python train.py --model="contrastive image-text model" --dataset="photos with spoken descriptions (Open Images, Localized Narratives)" --train_examples=50862 --image_size=64 --crop_scale_min=0.5 --horizontal_flip=true --tokenizer="word" --vocab_size=4585 --loss="sigmoid" --embed_dim=256 --encoder_arch="swin" --encoder_norm="layernorm" --encoder_norm_position="pre" --encoder_activation="swiglu" --encoder_mlp_ratio=2 --encoder_head_dim=64 --encoder_fused_qkv=false --encoder_bias="none" --encoder_qk_norm=false --encoder_parallel_block=false --encoder_dropout=0.1 --encoder_inner_norm=false --encoder_patch_size=[4, 4] --encoder_conv_stem=false --encoder_depths=[3, 3, 3] --encoder_widths=[64, 128, 256] --text_encoder_causal=true --text_encoder_width=192 --text_encoder_layers=7 --text_encoder_norm="layernorm" --text_encoder_norm_position="pre" --text_encoder_activation="gelu" --text_encoder_mlp_ratio=6 --text_encoder_head_dim=64 --text_encoder_fused_qkv=true --text_encoder_bias="all" --text_encoder_qk_norm=false --text_encoder_parallel_block=false --text_encoder_inner_norm=false --text_encoder_drop_path=0.15 --text_encoder_positions="learned" --init="trunc_normal_002" --residual_init="zero_last" --optimizer="muon" --muon_scale="original" --lr=0.0086 --momentum=0.95 --nesterov=false --orthogonalizer="newton_schulz_5" --adamw_lr_other_params=0.0014 --grad_clip=1.0 --gradient_centralization=true --l1_shrink=0.01 --steps=6000 --batch_size=512 --epochs=60.4 --lr_schedule="cosine" --final_lr_fraction=0.01 --warmup_steps=120 --weight_decay=0.07 --adamw_weight_decay_other_params=0
Rows from block 4 of the text encoder, named by matrix and row number. Rows with one number belong to one neuron. Each number is 500 + 40 x the weight over its row's rms, rounded and kept within 0 to 999. All counts start at 0. Numbers have three digits each. After the name is the row's rms in percent of the matrix's.
# fc1: MLP up (text_encoder.blocks.4.mlp.fc1.weight, 1152x192), inputs 96-127
# fc2: MLP down (text_encoder.blocks.4.mlp.fc2.weight, 192x1152, transposed), outputs 96-127
fc1.210 040:497500234522472500594564492501615501497499497502484502500481503540607500510480540508391483502498
fc2.210 080:500498825402499500515498500498475500500499501499500500501500501501500498500500497502712500502500
fc1.211 250:495508439536478473428533508515431494602444523560558533577547553518523422478395514453570502496518
fc2.211 209:525528505501509426471437467474548450493502490433603534512505500517568427514540561521502503505498
fc1.212 235:473476459440494434534492542480569499455542446496431506488529463497500506522506464493498462536521
fc2.212 203:510503540500468498498494610522490559499473580666479498450539536500494500497485517506584500418680
fc1.213 053:468504486366522503513474488499502532500512494493516495495482443503514492434466507490500497521504
fc2.213 113:572498527673501500486501514489500500504494490502500500498521540499384500500500500501498506500500
fc1.217 143:484470497487476437434480521518523457526490647485473556432474483490456431566459544542588509378529
fc2.217 136:322499444489635539556505498505519482555521503532491485503480505476454501384497458502496421497526
fc1.219 232:535453451504481454419471501484497510429480510498500539500485465469529578542530463565495526479497
fc2.219 206:531501445490467462492521526512464510480508498499597497501450531500493503510499537495522493500501
fc1.220 245:481512509502476537511465494500477517464498490552528445488535544526511562478486437518502508462490
fc2.220 222:500512500501529502491528504506495506498500500505428500500502470417502470462473539458499462618491
fc1.222 236:495480504623517479484464498561499555552512465526450457504508463447514515491512510498507499540511
fc2.222 221:471509500491598503516491502421501500517455523502489508422492479491479500461489489496500544500498
fc1.228 211:474451464455478515475548477493500493565556535524511541449465420451462474430501499573535524551460
fc2.228 187:542489464500590503530425599487501491547471503499524487503499500377501510533516452496480399500501
fc1.230 240:443560502444570501598499502458522459567496498582482503468550481502551471463509486479464579460474
fc2.230 198:499549472543497519473504535495553501521444494512500420463499501503500504491502501501484509457465
fc1.236 234:524532473503535497476500508491477544488505399490490501509501419381506455500475501498498545532542
fc2.236 211:384498374589512499492460511562497500510500638483499513546403500446500470318500505499521510448507
fc1.238 229:478520568551488416501503523424529498530426508489466540556558506547440478500477539511507459478480
fc2.238 208:498485500509425514497551497489347440523474333411477536535540503498495470473491501503501524535596
fc1.242 169:471490486499503541477501513499482484551548586494463512454518536420555537547506531470508499491503
fc2.242 176:501500527547496431557475469508487502502520423500576526492404484503516456500504500506508540502498
fc1.245 224:576510519448589493511472579511493508501523497555462482436526490502543486501497512501529563497529
fc2.245 214:411478507486534495491424497506458467594581528575500492544486499465406501496489500500515462544500
fc1.259 197:501482416500508500464488552534649477587500511478455491534469535462497510500499495522536479461568
fc2.259 185:495500476514471527489504504463463407501480568503544525483504530478299516501525501545504522488529
fc1.260 040:501484467534513533500496497541502499539483525468511484486586448475445518478503497437497508512460
fc2.260 087:501501502499500501507502526502499499500500500497501497516430551502499499500497500499500501500496
fc1.264 007:500500500500499499500500500500500500499501500500501500499499500500501499499501500500500500499500
fc2.264 009:500500500500500500500500500500500500500502500501500500500500500500500500500500500500500500500500
fc1.267 143:493471530497486528500528513544518474518536451583529513515488410520495523528384485487504467464510
fc2.267 263:500515500512493500488500499501495499425512524502500501479502583501529435499605492497532509553500
fc1.274 248:473529603540533506477458547405467486517497515507443523499537497504515511563503565500518424529526
fc2.274 219:501505526483520533469504498522529491499532400500502500521519507496454528467475513419535521500500
fc1.277 233:456474476570518489546594546395485502531550489498484490477474577487504526521503557632517506585566
fc2.277 208:499638383591497461543543557544494502525504504494500492420499500352501498497503539502498463486500
fc1.278 012:499500500500500500500500501499500500500500500501500500499502500500500500500502500500500501500500
fc2.278 028:500500500500500500500500500500500500500500500500500500500500500500500500500500500500500500500500
fc1.279 219:457516597571622478441499562498496497476517465481520522418503499425471478539492447569574488476481
fc2.279 209:560499440465491518503508503496503587504496500461510566462506485499502579438507564396499506486499
fc1.284 061:511549502500500532474500494476526644498507498509459517389545509525500500565576498494457501481495
fc2.284 108:500495498502500499498502510500500495499501499500496500499503500505500500490501501499536488501500
fc1.286 147:473501514451505494515509632517478511466504522565501502522470500479508500498378524511524488397465
fc2.286 156:501513499506473529495487499512508495491504509561508505492506496503518495521504536472501489473588
fc1.288 181:505495504535534607454496462491504451522534503510493500533517482547485518477527525491531538496429
fc2.288 162:495544522483505567504506516474493332499498510503498500443497500508506526481408496478489501535543
fc1.303 138:506497505502561559466502412493539478512522544428481489490493496535480481494484457510501518518384
fc2.303 130:498503501502526497510459443541500466497501484507513533501527487509501499544467644601489497503507
fc1.307 018:497500537493501487500501498498489495499504502515499496495454508501498503540866501501500524499498
fc2.307 042:500501499500501499499500500500526500500500500500500500500500500499500500500000500500500500500500
fc1.310 223:471495510504526501523580529530456498473507499488482551569513471489515512501494488458393477487522
fc2.310 206:513506502495332500509506487501503513500468470519490498509500494500489500522562480503504466498470
fc1.317 006:500500500500502500500500499500500500500500500500500500500500500500500500500500500500500500500500
fc2.317 008:500500500501500500500500500500500500500500500500500500500500500500500500500500500500500500500500
fc1.320 213:513454450573435498549555502523426514462496552488485510479508496498496511508451463499550407526508
fc2.320 218:502496495531500507458498504525453498500488463529500493473406469495504528508501634498500508500500
fc1.321 016:499500501474500501499502501501551502525503499499502499510500503498500520483501496434482498500500
fc2.321 044:500501500500500500500500500500500499500500500500500500500501500501500500500500500500500500500500
fc1.322 254:481506408534508455575512505509532492502493509546562488546578465514505480505548449516497556472447
fc2.322 215:471498535511500550506515500523496473468449387425545475475495541499485511491500514500502512502499
fc1.330 228:522469493498578500469501488526550469512520451479427473491512507543432482534411484491521489493567
fc2.330 192:657490372438521526494500483440509496492495509497501500499502523500632518492503539455516458508465
fc1.332 191:510490560500398509573534363484434514534542498503473417508493529508504518491502543474495501480500
fc2.332 206:477504505453530559518515472537596476394441542617500470543509519466480367496509508503555538521503
fc1.333 117:474534540572493490521462528480514480492456406473521542505511467544499508523508479523535533502465
fc2.333 140:483490520518500344502511419485513462500500533463495498499497496489491490498486481499500461502480
fc1.334 051:504500515500500498497508501495486529501501500501480632496499504580500510500501500500421495443498
fc2.334 148:500500500500500500500500500500500500500500500500500500500500500500500500500500500500500500500500
fc1.338 257:504439478473477469495524433521496470515535500472476499538479504494502498467541486545478500468452
fc2.338 208:516501479521506480495506458501520484500459454470505546493484477503452514515473497458444500400521
fc1.344 127:497503506497521461536533508531492511505570496508506509445506501484494554458481500497516544509446
fc2.344 714:515492500500498497500482501500498500500501502494500500500500499499500499510488501510500502506500
fc1.345 029:521484428490499496507496473509498495500489489501499501474484495502515499565516503498500501500525
fc2.345 082:500500500500500514501500500499499499500500501500500500500500500502499500500500500500500500500500
fc1.346 235:438502516453509566540550489532519497567607526496486547515497461503509521550526428417454539487529
fc2.346 219:477417505513499513493497542497462487535498504486500495708463500508468431445483502501491494566406
fc1.349 240:571469508499520461493529536515489443445471491478461462503461448491524486442490487548481527506500
fc2.349 228:556435491497702493537472486555539486500504516496495500546503524499488490485502515535700494527483
fc1.357 234:410500504479498533476499490495503502508476482492532494518505512403481507500433429546510491488438
fc2.357 189:460493527525455506502510584545489552499501513489499498504501500623514459516499502479503472500503
fc1.362 034:478496581457483501504494502487501474484528512520501495502499492490516502502510504506520521500510
fc2.362 096:470500497500500500499501500500501498506499477500496501496500500500500500500501500503500501508500
fc1.363 249:494466465572442507513455457520501460497507527354393519492539476560510517416537525466402455501503
fc2.363 222:518482494530536497502500546495491500515492541485521461602512605498501495485511575532525453483579
fc1.366 113:463521481485478531507503494514522482401510402557413523478527459500483440530451495529481500393504
fc2.366 119:507486479500540520499513502544494507511461459641555546500462524501469492525509499471501484474500
fc1.375 048:480523574490495464505491503473496576474467490500500505540500482521500502489502500479495513509492
fc2.375 079:495502499499498508498504500503499457504501500497496494499498498501499496501500503499480499502503
fc1.377 194:446494499511520494453591540538520494421453501507430502501505448556510519477499514503532483427537
fc2.377 182:551500555500461499506505473497482495574472477500536495500510498478503507470500480562471524532499
fc1.379 079:496467479478544499437476519482477508536446540480441486574487502538479490455547470470527510525480
fc2.379 099:497417512674511533498498461504499498504501481494495504504506494501483496498498502494506480503505
fc1.387 023:486510508500502496497496501502506503506500499501499496501501500502499535511509496487500507499471
fc2.387 072:499502500500500500500500500500499500500500500500500500500500499500500500500500500500500500500500
fc1.389 070:521492505481496501527496495519455445545574495516498512511493500501513510564532500473508539448452
fc2.389 178:500500500495483501500500500500500501446497498502499507502500502499500500495501500536492503500500
fc1.396 200:470476519497455427498546481604471490476473501579461484552532511515488491547574444564542472452461
fc2.396 189:500570500513521493473494500485483500549500491488494495492449504498483498500491500501487517500489
fc1.397 202:476463512531508355569481497528544504450495585459534505562380457508517463441418522492501475520510
fc2.397 209:496500504540499512511493448499653500527493529526526509495484513500496486494479437499488495491501
fc1.401 182:510442479478516560455465486498501486491515500589466520604519496499481525449556520437499482522427
fc2.401 196:520516517501517448493513530484495466548512484549459563500499505469479497496486466565435505510531
fc1.402 200:477510524497386502497509564562507500492489547464465473630486515538555475507502521482401475496540
fc2.402 190:503499437356496496487466500504485332490478504620497497507476493462487505502559502442499498441593
fc1.410 233:500425541539510626463493584471524564509506455509517504516455534514528492497572510509514530476409
fc2.410 189:502505476521499432517504484471490506481474505507510493544529507501477499500496482484525509428510
fc1.412 198:582504516508501502505469455483444487433479570474494446646507451507586561514502500438526509346493
fc2.412 187:459502467476554544493438677502457464571497401501495479379520488497410536496544499527504491507493
fc1.415 039:504499500500496500495495500536499499501501502500501500500500497497494498497518500600506478488444
fc2.415 081:500500500499500500500500500499500500500500500500500500500500500500500500500500499500500500500500
fc1.419 251:454467463505498524503508496536479522458518500551467496536642448490533500493543515468501525504488
fc2.419 236:532507493520495484505496497483496470496463487522519477498491498502499496503523725499434477537493
fc1.420 013:508498502495498500501498507502292501499499964500505499501509418503504496503500500507500500500500
fc2.420 023:500500500500500500500500500499501501500500000500500500500500500500500500500500500500500500500500
fc1.422 229:509501460461485550493540514493460517474518392502454493494517402505514488486463557468487467528504
fc2.422 249:497524509559497500485447501519504455473499471501513500475498500508481500500512537474677500477520
fc1.427 028:501507499507504500504500476500502554494499502487496477498513494509513495517502506514508481500499
fc2.427 085:500500500500500501500501500500500500500500500500500500500501500500500500500500499500500500500500
fc1.429 011:500499431502497500500498500500500500500499500500500500500498502500506492501500500500500500502501
fc2.429 028:500500500500500500500500500500500500500500500500500500500500500500500500500500500500500500500500
fc1.432 235:456565457515509493496450551498570521581496487581433523472451364470576447500499462462517496516501
fc2.432 198:501525510500590471551500503553571499508516516491497500551499501451493501514497509511480499499499
fc1.439 141:473484516534470452440500442464449567470527428485466579417541531509662508493482468499521487453493
fc2.439 151:503508493463502518500496509509507492499516505631517554495497504457261488588499535471505500505471
fc1.440 229:453543453483495500519514537532550533524480494500522484506515481495548483493462554502537481432465
fc2.440 214:501470500503501504498505514496500414500549500508471488308500538504476515502500472481505500502492
fc1.441 029:578501573520500514500501494534511586501500499364500499555494504547500499398423488503497497502502
fc2.441 041:499501498499496507502498500502503499500483498503498500500464491502497500500500500561500500499499
fc1.442 029:492539600497522517500501508494506517479500499508502500500500513501531501492495500500492548485509
fc2.442 072:500500500500500499500500501502500500500500499512500500499501500491501499500501480501499503501500
fc1.443 022:506502508492499502507531499504504497500496504440490497489518497502584502500508467407500491480452
fc2.443 050:503500501500501500492499499499500500500500500503500500500500500500500500501501500500502500500500
fc1.445 234:537470609609445507465500509532509544541501517504502462509441440428475473489435502565473451498506
fc2.445 204:682537501496500461469532501501506512474497499429444497500498515521434504496368699503491550428426
fc1.450 267:473470511469497500389500495543502492495503501520497496535458433500485566446523548402481516532506
fc2.450 246:493495506480502527483500498500450541494484489569470499506501505487472489501501501499497515484501
fc1.456 242:521547559494477531441521492438496485428505576489524468505515482526601468528494461488461507517519
fc2.456 224:601557566534544497463494500503542499499521561499499465509522523498523500503520474528497502508510
fc1.461 247:525420443497530500490516585499432490570488448490489507535438483495495471530526502511556547468561
fc2.461 235:554521496497498486502531502503482525488461393531510463507495504499489500486510502498510518528499
fc1.462 210:564481507499484469499517517493534466507500496427518535530471524524522491501516487448464496541464
fc2.462 203:510389499567508500501511522503492500480382331492519495499537479418483497535480501471528413486503
fc1.465 027:510492500500501505504499493509488503504489500489495488501501500500487492500499497525500489499499
fc2.465 075:500500500500500501500500501500499500500500500500498500500500500502500500500500499500500494500500
fc1.469 041:462520530517515488497487413513524494530470501492488470493556500521501578533512499480500538500431
fc2.469 137:499502500500499498499497501498496500500500500500499499500500496500500499499499478501500500500500
fc1.472 154:542509465487488528399588518514474506504467540492515554500554539564503486510513435494474470503528
fc2.472 193:425523536601502499500350526411500499409499493501494498506502469462501511490396523544505596425522
fc1.473 007:500500500491519499500503507500500500500528509496501500501500498508500502502502500500501501470500
fc2.473 021:500500500500500500500500500500500500500500500500500500500500500500500500500500500500500500500500
fc1.477 189:516513537496469496481487452460504534540558442470477511478504488551490501510510500500527529598552
fc2.477 192:532523536554525500504475591499492535498459504502499501460446503515616508501517541500466399499503
fc1.481 013:500491408503494500497497501500516500500499500500500500500497502500507475502500500499499495518501
fc2.481 032:500500500500499500500500500500500500500500500500500500500500500500500500500500500500500500500500
fc1.494 008:501501500500500500500500500500500500502500500500500500498500383500500498500502502500500500501499
fc2.494 012:500500500500501500500500500500500500500500500500500500500500500500500500500500501500500500500500
fc1.500 224:457481525453507530534522500504479471534561526500427518497513499543490595393474444519549500511487
fc2.500 228:500428476499512498474473527500516500503470501520540500582493515307498495481502524500511501515498
fc1.504 021:500500499500500499500499500499499499501500500500501500500500497501500484499499500500502499500500
fc2.504 068:500500500500500500500500500500500500500500500500500500500500500500501500500500500500500500500500
fc1.505 017:500500500499500500502500497500500501500500502499500499500505499502500498500500500502500504500500
fc2.505 042:500500500500500500500500500500500500500500500500499500500500500500500500500500499500500500500501
fc1.506 218:450487520496509515501466539516452518484527526428516475470470465462458499435499512504488486450510
fc2.506 190:480507518501377383502531493496508509483502489506490529492500455523506497508414493493593527483480
fc1.507 009:500500500500500500500500500500500500500500500500500500500500500500500500500500500500500500500500
fc2.507 014:500500500500500500500500500499500500500500500500500500500500500500500500500500501500500500500500
fc1.508 251:561468485466445422481542570512502519460501445538504505515506517492521489584473491498476501513491
fc2.508 264:500501500500490548504500503521500512504503535512491443504491676517459472500458491499500500497499
fc1.509 178:503518542511466493507483508519497493427506492447495521495536503524509644512499534513499512508443
fc2.509 169:501500486494373501499429517500505543510499408542593502504489527443474297501478500455520489546501
fc1.510 237:520493497478491488522494495489537480536473511501440567522477521496543539575524495574556484479504
fc2.510 194:501500459469500497496549519490496499430491697509504498618418496471426491501500497483535500585500
fc1.517 028:498498501483508508472511506501583492551496500476504499530503519501494523468481495425434502500501
fc2.517 077:500498500500500500500500500499471499500500500500500500500501500501500502501500500509500499500500
fc1.521 235:435539457578470485458545473508522561538595489551498496527533501458508520500500489490576464561542
fc2.521 220:501500501452509490566420516432511579501513501500500489496529450497493409499517508489499499536499
fc1.522 116:498493539475439408480497484544421494505477481511501499502537499497548611431465529503470498487498
fc2.522 118:494503269499494494500550581412501454497481508508541501501498507496501491489564516509501426483498
fc1.523 264:492538457528485516500478471426500508508542467509492512514510403496518490493578463578556505523500
fc2.523 218:500489498582507473565499502499509490501520524467498498469499553500583505480500503499499509501501
fc1.526 005:500501500500500501500500500500500500500500498500500501500500500500500502512500501500500500500500
fc2.526 008:500500500500500500500500500500501498500500500501500500500501500501500500500500500500500500500500
fc1.529 219:495416510552526555531477535491503488492519501485519459476487497550505487513488570577416532500522
fc2.529 203:481449489574520483520482475483474545503508491508495470502498500486505562503501500501502487499391
fc1.530 017:500499500490499504500515593500606499481508503493516500517497091648443497499492502494508494458485
fc2.530 042:500500500500500500500500499500500500501500500500500500500495999500500500500500500500500500500500
fc1.536 260:531412432506483518557516511552502512506518476516462526433631469513491462491527506510498519585504
fc2.536 232:596484575502456498493546498433580500501487496322479495503535531540530512493466531491551382533508
fc1.541 204:539501506515527424494585501466456533435511504501525535460581503481486524532514498447493486487446
fc2.541 209:512493501484440491501488497489467503562500499471475537460504495550450500434503495528509494560501
fc1.544 020:491529500501529503548501499501509545499499497499502499493496491488501548501481505475500500498497
fc2.544 051:500500500500500501500500500500500500500500500500500500500500500500500500500500498500500501500500
fc1.546 211:534482541468512545504482379472434534487471498459514487500523505390503510530528534510489496496428
fc2.546 214:499495500497550497505449537539492472509507448487495507612517500485493511497502467494483515522511
fc1.547 208:422524411503446442528507588555507518519524560509500578444516519527553563459546550497534500490502
fc2.547 170:612497477495494500490487502507535503438497493500500441491551600445490506478502522502390425468554
fc1.548 240:538491501481474454467490536508464460492511516527561631508500418455485561518502503503525501497497
fc2.548 238:497501517504523533423475436530452483534458549504500475460515506527504525464482498504512468495539
fc1.549 270:463481454511396500549535475437485480541528507464472566527463498481487554500516548471539585483524
fc2.549 240:502502495500530499420509506503514525532494503494416445498502487469557501461594501497428521498498
fc1.552 212:510578452506361525469522495482437528457448549400498494537488491491558518466486453511506501456381
fc2.552 213:529494464569509500500474500475500473581510500478479503467503494501429503532499474462498585495490
fc1.553 243:480586468508481483501583565501523468508499504475534500489514496554481488521427503514495498428511
fc2.553 221:447506534473499474494458473499500500498502544527499497511499500515458413480529563500584485507499
fc1.557 043:506478500505514518504511425504497500503475503483511496504503499520518500490471478513509492503508
fc2.557 109:504496499503500500501500501500502500500500487501499500500500500500499497502500502500496501500501
fc1.562 229:450497483516504505537577526491483513537471600488495493522482450480574488550457406503475496500558
fc2.562 262:346501504521492475495538442508492587500501438500392473537501516507504527500511498500518501502520
fc1.565 009:500500500500500500500500500500500500500500500500500500500500500500500500501500500500500500500499
fc2.565 014:500500500500500500500500500500500500500500500500500500500500500500500500500500500500500500500500
fc1.574 053:479399446496500510497493497508501497472486487491480500501099507489500501487653505501541493509500
fc2.574 126:501562516503498496500497499498494499500499499493500500500999504499501500498463500500498500499498
fc1.575 099:490496616487495625487489498521578530476514500498504502550490518569536434415495504496502497513492
fc2.575 111:506500473525506514506497492500505504512502513502503513495467468504463500459495501461518471501469
fc1.576 008:500500500500500500503500502500501500500500500500501500500501500499500500500500500501501500500500
fc2.576 014:500500500500500500500500500500501500500500500500500500500500500500500500500500500500500500500500
fc1.585 205:478500449543551535449528535444574500473514515507505567471494494539536486528439501514627464441538
fc2.585 170:504500490553497566551491487439508497466493503501503530501516497500499501524496519500421500425476
fc1.586 055:505467493532496512508494482444473514496502461533508497464481526432506501502499517506460518576499
fc2.586 136:499525500500518506493500500500502502500499500500500493506500498500500497521499500500500499500500
fc1.588 009:500500500500500500516500500500500500500500500500500500500500500500500500500500500500500515500500
fc2.588 008:500500500500500500500500500500500500500500500500500500500500500499500500500500500500500500500500
fc1.591 270:453580455438494522473536500437497520538540493443451562570594425506550499548499511435506554490499
fc2.591 259:495474500525511473501509539542517447519500302579494571405498512499503502550585501665487465537348
fc1.592 023:500500499500500499500499500500499500500500500500500500500499497501500486498500500529500500500500
fc2.592 065:500500500500500500500500500500500500500500500500500500500500500500503500500500500500500500500500
fc1.593 011:465496501501497501500503510500557500495500500514529494502504507501500498468499504499500500500500
fc2.593 026:500500500500500499500500500500500500500500500500500500500501500500500500500500501500500500500500
fc1.597 240:497532433473483462527497496491475439485477508465520499560495495456551483507494529506503475382519
fc2.597 201:516500517461510476497503571476506397496505557500510500552499445576500501563516592460457494482503
fc1.601 093:492502484489504502520500531479501499459571501512503518504488459492509482523488475506547532509501
fc2.601 117:499500510500500500500499496492498594500499497500500500496500500500500507500500500500500546499495
fc1.603 229:499497501455588481497533545481508581588505364471512505545593474424518502526509485603531446421456
fc2.603 172:506498495499506509500502454435507502500383570522559506570500563643487502508492514544496443466522
fc1.607 273:457521582493516432555466546505515513454440467513487497497627429536529499513535435469464535476514
fc2.607 247:583505514542499500500500498490504503505500484520537504244415491547529430538497483500549503492498
fc1.610 018:502503493492502516507502484503475495501498508500507477499511497490496505508516547500526487501495
fc2.610 043:500500500501501499500500500500500500500500500500501500499500500500497500500501500502500501500500
fc1.611 158:490533493475403461515499531492522469491537602532484500472457487440497473513455513568495450484500
fc2.611 150:504543475507500651663487431471500493570436500477505499508496507486489483499497489497520499477489
fc1.613 027:395500551556491535510506489529491501496453523500543425500509500501516501501507497501500500494489
fc2.613 053:501500500371500500489500499500506499508501500500501501500500500501501500503501500500501500500501
fc1.617 193:476562571494453573481527455469487467564485519471517482476516513498519462506511473519483460513564
fc2.617 175:509509522512503512502551497506496500551511436499526502531454524499497418502474316496500403576503
fc1.621 212:408512434486462492421539498505493565473457490536519479476544484527507550520467464438502496476471
fc2.621 195:574519499500501533504526660482471512498504504420498316482499576486501495494509500498505509502487
fc1.622 209:509492509587460547516510511534484510543561500506441498528524495495480455433424479506526528506454
fc2.622 196:407489504514456473537493524508531298489499500493588502501487490472525509520556502495480531359530
fc1.624 026:500497500500500498497497500499498500500500500501496500500497497501497488496499500634504488470434
fc2.624 119:500500500500500500500500500500500500500500500500500500500500500500501500500500500500500500500500
fc1.625 271:474479525488489465479519466517618503502521413509495472502521493562555501502574507576524556570493
fc2.625 258:520483535491474499564498507477500500510370486490492573500525493484499495478499501450504494598506
fc1.626 170:507511529507471573487469489456574531506444517403436489530513498562488545476499464493536487478507
fc2.626 160:456501496506477500581500552485499437500596512503501500502515485502523498471521466500500499498581
fc1.628 060:483512521529503419496498310485534577557484505475506491534510493507484506508484486535494551523501
fc2.628 102:494499498491500574482501777522499500502500501494500498500448499507502500503499502499499481498480
fc1.629 180:482486570511495544477522512505501511507499527537551497365514518497488541583456538499510500436488
fc2.629 186:509500492440493429597499506507504499579509554518497500479528556496474500517499517501465548510543
fc1.633 172:541470491501502438524502494391544480500479443555439530436550497498530476463501492505498428453450
fc2.633 188:477471428458496499500499485494500491512518503500500627507496499504508470510477476446505522503588
fc1.635 267:498425511480488533501538559541523513497476500514496540564526469535449498514500482476507480477432
fc2.635 208:503585508507505490503499448494507500503500490569502544498325497505530498557503520507490540500530
fc1.641 265:477498536481525426463478520450501595527479482454408501554476446514538443543482547498465463601516
fc2.641 227:484519505495468536467497406500498518499494499496564506468466511443498511586497353501437496489520
fc1.647 219:547501485452481544560382516497476567500414504527455512557494461532479500452552519539502495545471
fc2.647 195:477494560590511487466502495492499456514504495497500500512564506529500555484498504491483498513495
fc1.649 260:374439507518494508507516460533489579467503493555501528507501477457509519501599464624473500532532
fc2.649 241:625505481503521544497483503575520501336524504496503466460512452498496542597504469487500498412500
fc1.656 215:476505552455451503508490508481426507415520524507548518488504509474489516573516474505514499501527
fc2.656 170:526506388481479499641486534502480499500475473514509498519500498485488559503499503518496525497501
fc1.657 227:490497568497505509494495494503491585552507565447479563516500465566530511635422544441432467506491
fc2.657 192:499499399535497449525528482503475487502469416503542465501500494525521503446521497494499489477487
fc1.661 034:501462485495536500496503499502495500505468499500395509502483561504503518538497482492500501456499
fc2.661 167:500500500500500500500500500500500500500500500500448500500500500500500500500500500500500500500500
fc1.663 207:536499493510468490491503489522502513508491463561477460480456503525502502532499507520497586536517
fc2.663 178:492496325510501483383499493456510497501539483456507588614497509500434419522501513500500433507499
fc1.665 164:500526501443546500439487598458476508493526390568461573508501530497493523440515497494500564512393
fc2.665 143:496509501501507493518478484500502541500521500499455503496531509559498487507514503509487510387479
fc1.667 236:496453516514504522569473519536538478463528420410450471523476500502536518398472462597503453487424
fc2.667 201:499492501520484501500741493503545499501493576559507487370451497482454511427508654432408501478492
fc1.675 234:499477489497554498421501531437488509499460477500448497502462514536552503561494506504503521548486
fc2.675 226:451501498482478510528465500506553464491557530495476500459429500524506501504512546517445496563527
fc1.678 036:560495527502496492409523494500589496500501503497502493499504444497505507363455499532497517500497
fc2.678 058:496500500501500552499504500502500502500502500500502499500499500498493497501501500501497503501495
fc1.683 192:589508497439464503516513500458488545503561506460479395452550473503506561502526538483527392491449
fc2.683 192:494486516499486500506486498498496493383497526562576476516515557462498485584501506565515476501397
fc1.686 029:500491500500493497494498500500498501502500501501479500520496496501494482494500499583503484458468
fc2.686 137:500500500500500500500500500500500500500500500500500500500500500500501500500500500500500500500500
fc1.687 211:537446530455522509503513507496516498438479501504534489505466518520455516502527473495578549499471
fc2.687 193:372500532490535506513487511431499546500461515497508498502501498501555494555521486487504481476412
fc1.696 219:528445498471498472506484477515494501588582523513525509554510467503532510484478502558496493500516
fc2.696 200:479520496497537392501498509533523504517482492506499478502506471500447490441496438460532504498526
fc1.701 010:504498505500500502500501500502500500500504501485501500499500499499500501501500496446500500497492
fc2.701 020:501500500500500500500500499500500500500500500500500500500500500500500500500500501500501500500500
fc1.702 053:503510524461512510510497417520503510491494501452463461526460479497537502485495527505562516497495
fc2.702 139:501501498500497499500507509496494505502498500494491500500498497497500498517500494494488462501499
fc1.703 255:468513474532497442470510499511518493561494471501472485568502564416502510516507504502480507459446
fc2.703 229:501567452399494629614554594500489530501521405555499477498416499515477454551501610480500481399554
fc1.704 021:503399500499498541501487505503454500548504501524507509500506475500498440497499498512491500499503
fc2.704 053:500501500500500500500501500500499499485501500500500500500499501500500500500500500500500500500500
fc1.707 206:485461516458508581533496489505477515501507427596498483503503477523457539550533506442468439401453
fc2.707 173:478442502624501361504503440502488546499504522507497504504472477538493568450499449494453568500506
fc1.710 143:501501550481500500489442497502442484494481481500515501511536510484530495505499500519501573482488
fc2.710 209:497542473497527501500499501513510508494482502493500494494505456502462506514493442501496449581480
fc1.712 272:500495497500539548483456484549516495495529407494459507501520488499481491542565511498534467544454
fc2.712 205:483460459498502508490502511356483538494500504693528566510501461504498443542485516490470507533470
fc1.721 249:499525540464451458476452510512499509512494500528478514519500468525506501579452468491504465499390
fc2.721 191:490545522550498491545413475500536393511477491476485549501437493505503432378507508506501517507599
fc1.733 172:524512532470427539516542496507592504619483462617485504550465500506487501501536476498500494496511
fc2.733 267:508507502498480500498498473494625498555531500500494500502492514505536491499506500515500502499500
fc1.734 134:451489498501498487479498493483443565489504522535474485469486478541609544495482499507497510480494
fc2.734 219:518550518500497496515497544503547499499504497463506552500505501477438500498459500527514480516503
fc1.740 012:500500500500501501498501500500503500500500498500501499499500500500501500500496501500500499500500
fc2.740 023:500500500500500500500500500500500500500500500500500500500500500500500500500500499500500501500500
fc1.744 242:487513550504502503480554419539497637521502537513500459618515487511506559487506518524499513529495
fc2.744 225:498498497502499461473496509506499478509501535500502498482494500517433433506407460504526483450471
fc1.750 183:503461476484499486559470499528458597415511511531486488572501496497502504474479589596571559476480
fc2.750 166:498516561499494500497500462500495499598495500557490505487448490501502439547495492460499491500514
fc1.752 005:500500500500500500500500500500500500500500500500500500500500500500500500500500500500500500500500
fc2.752 008:500500500500500500500500500500500500500500500500500500500500500500500500500500500500500500500500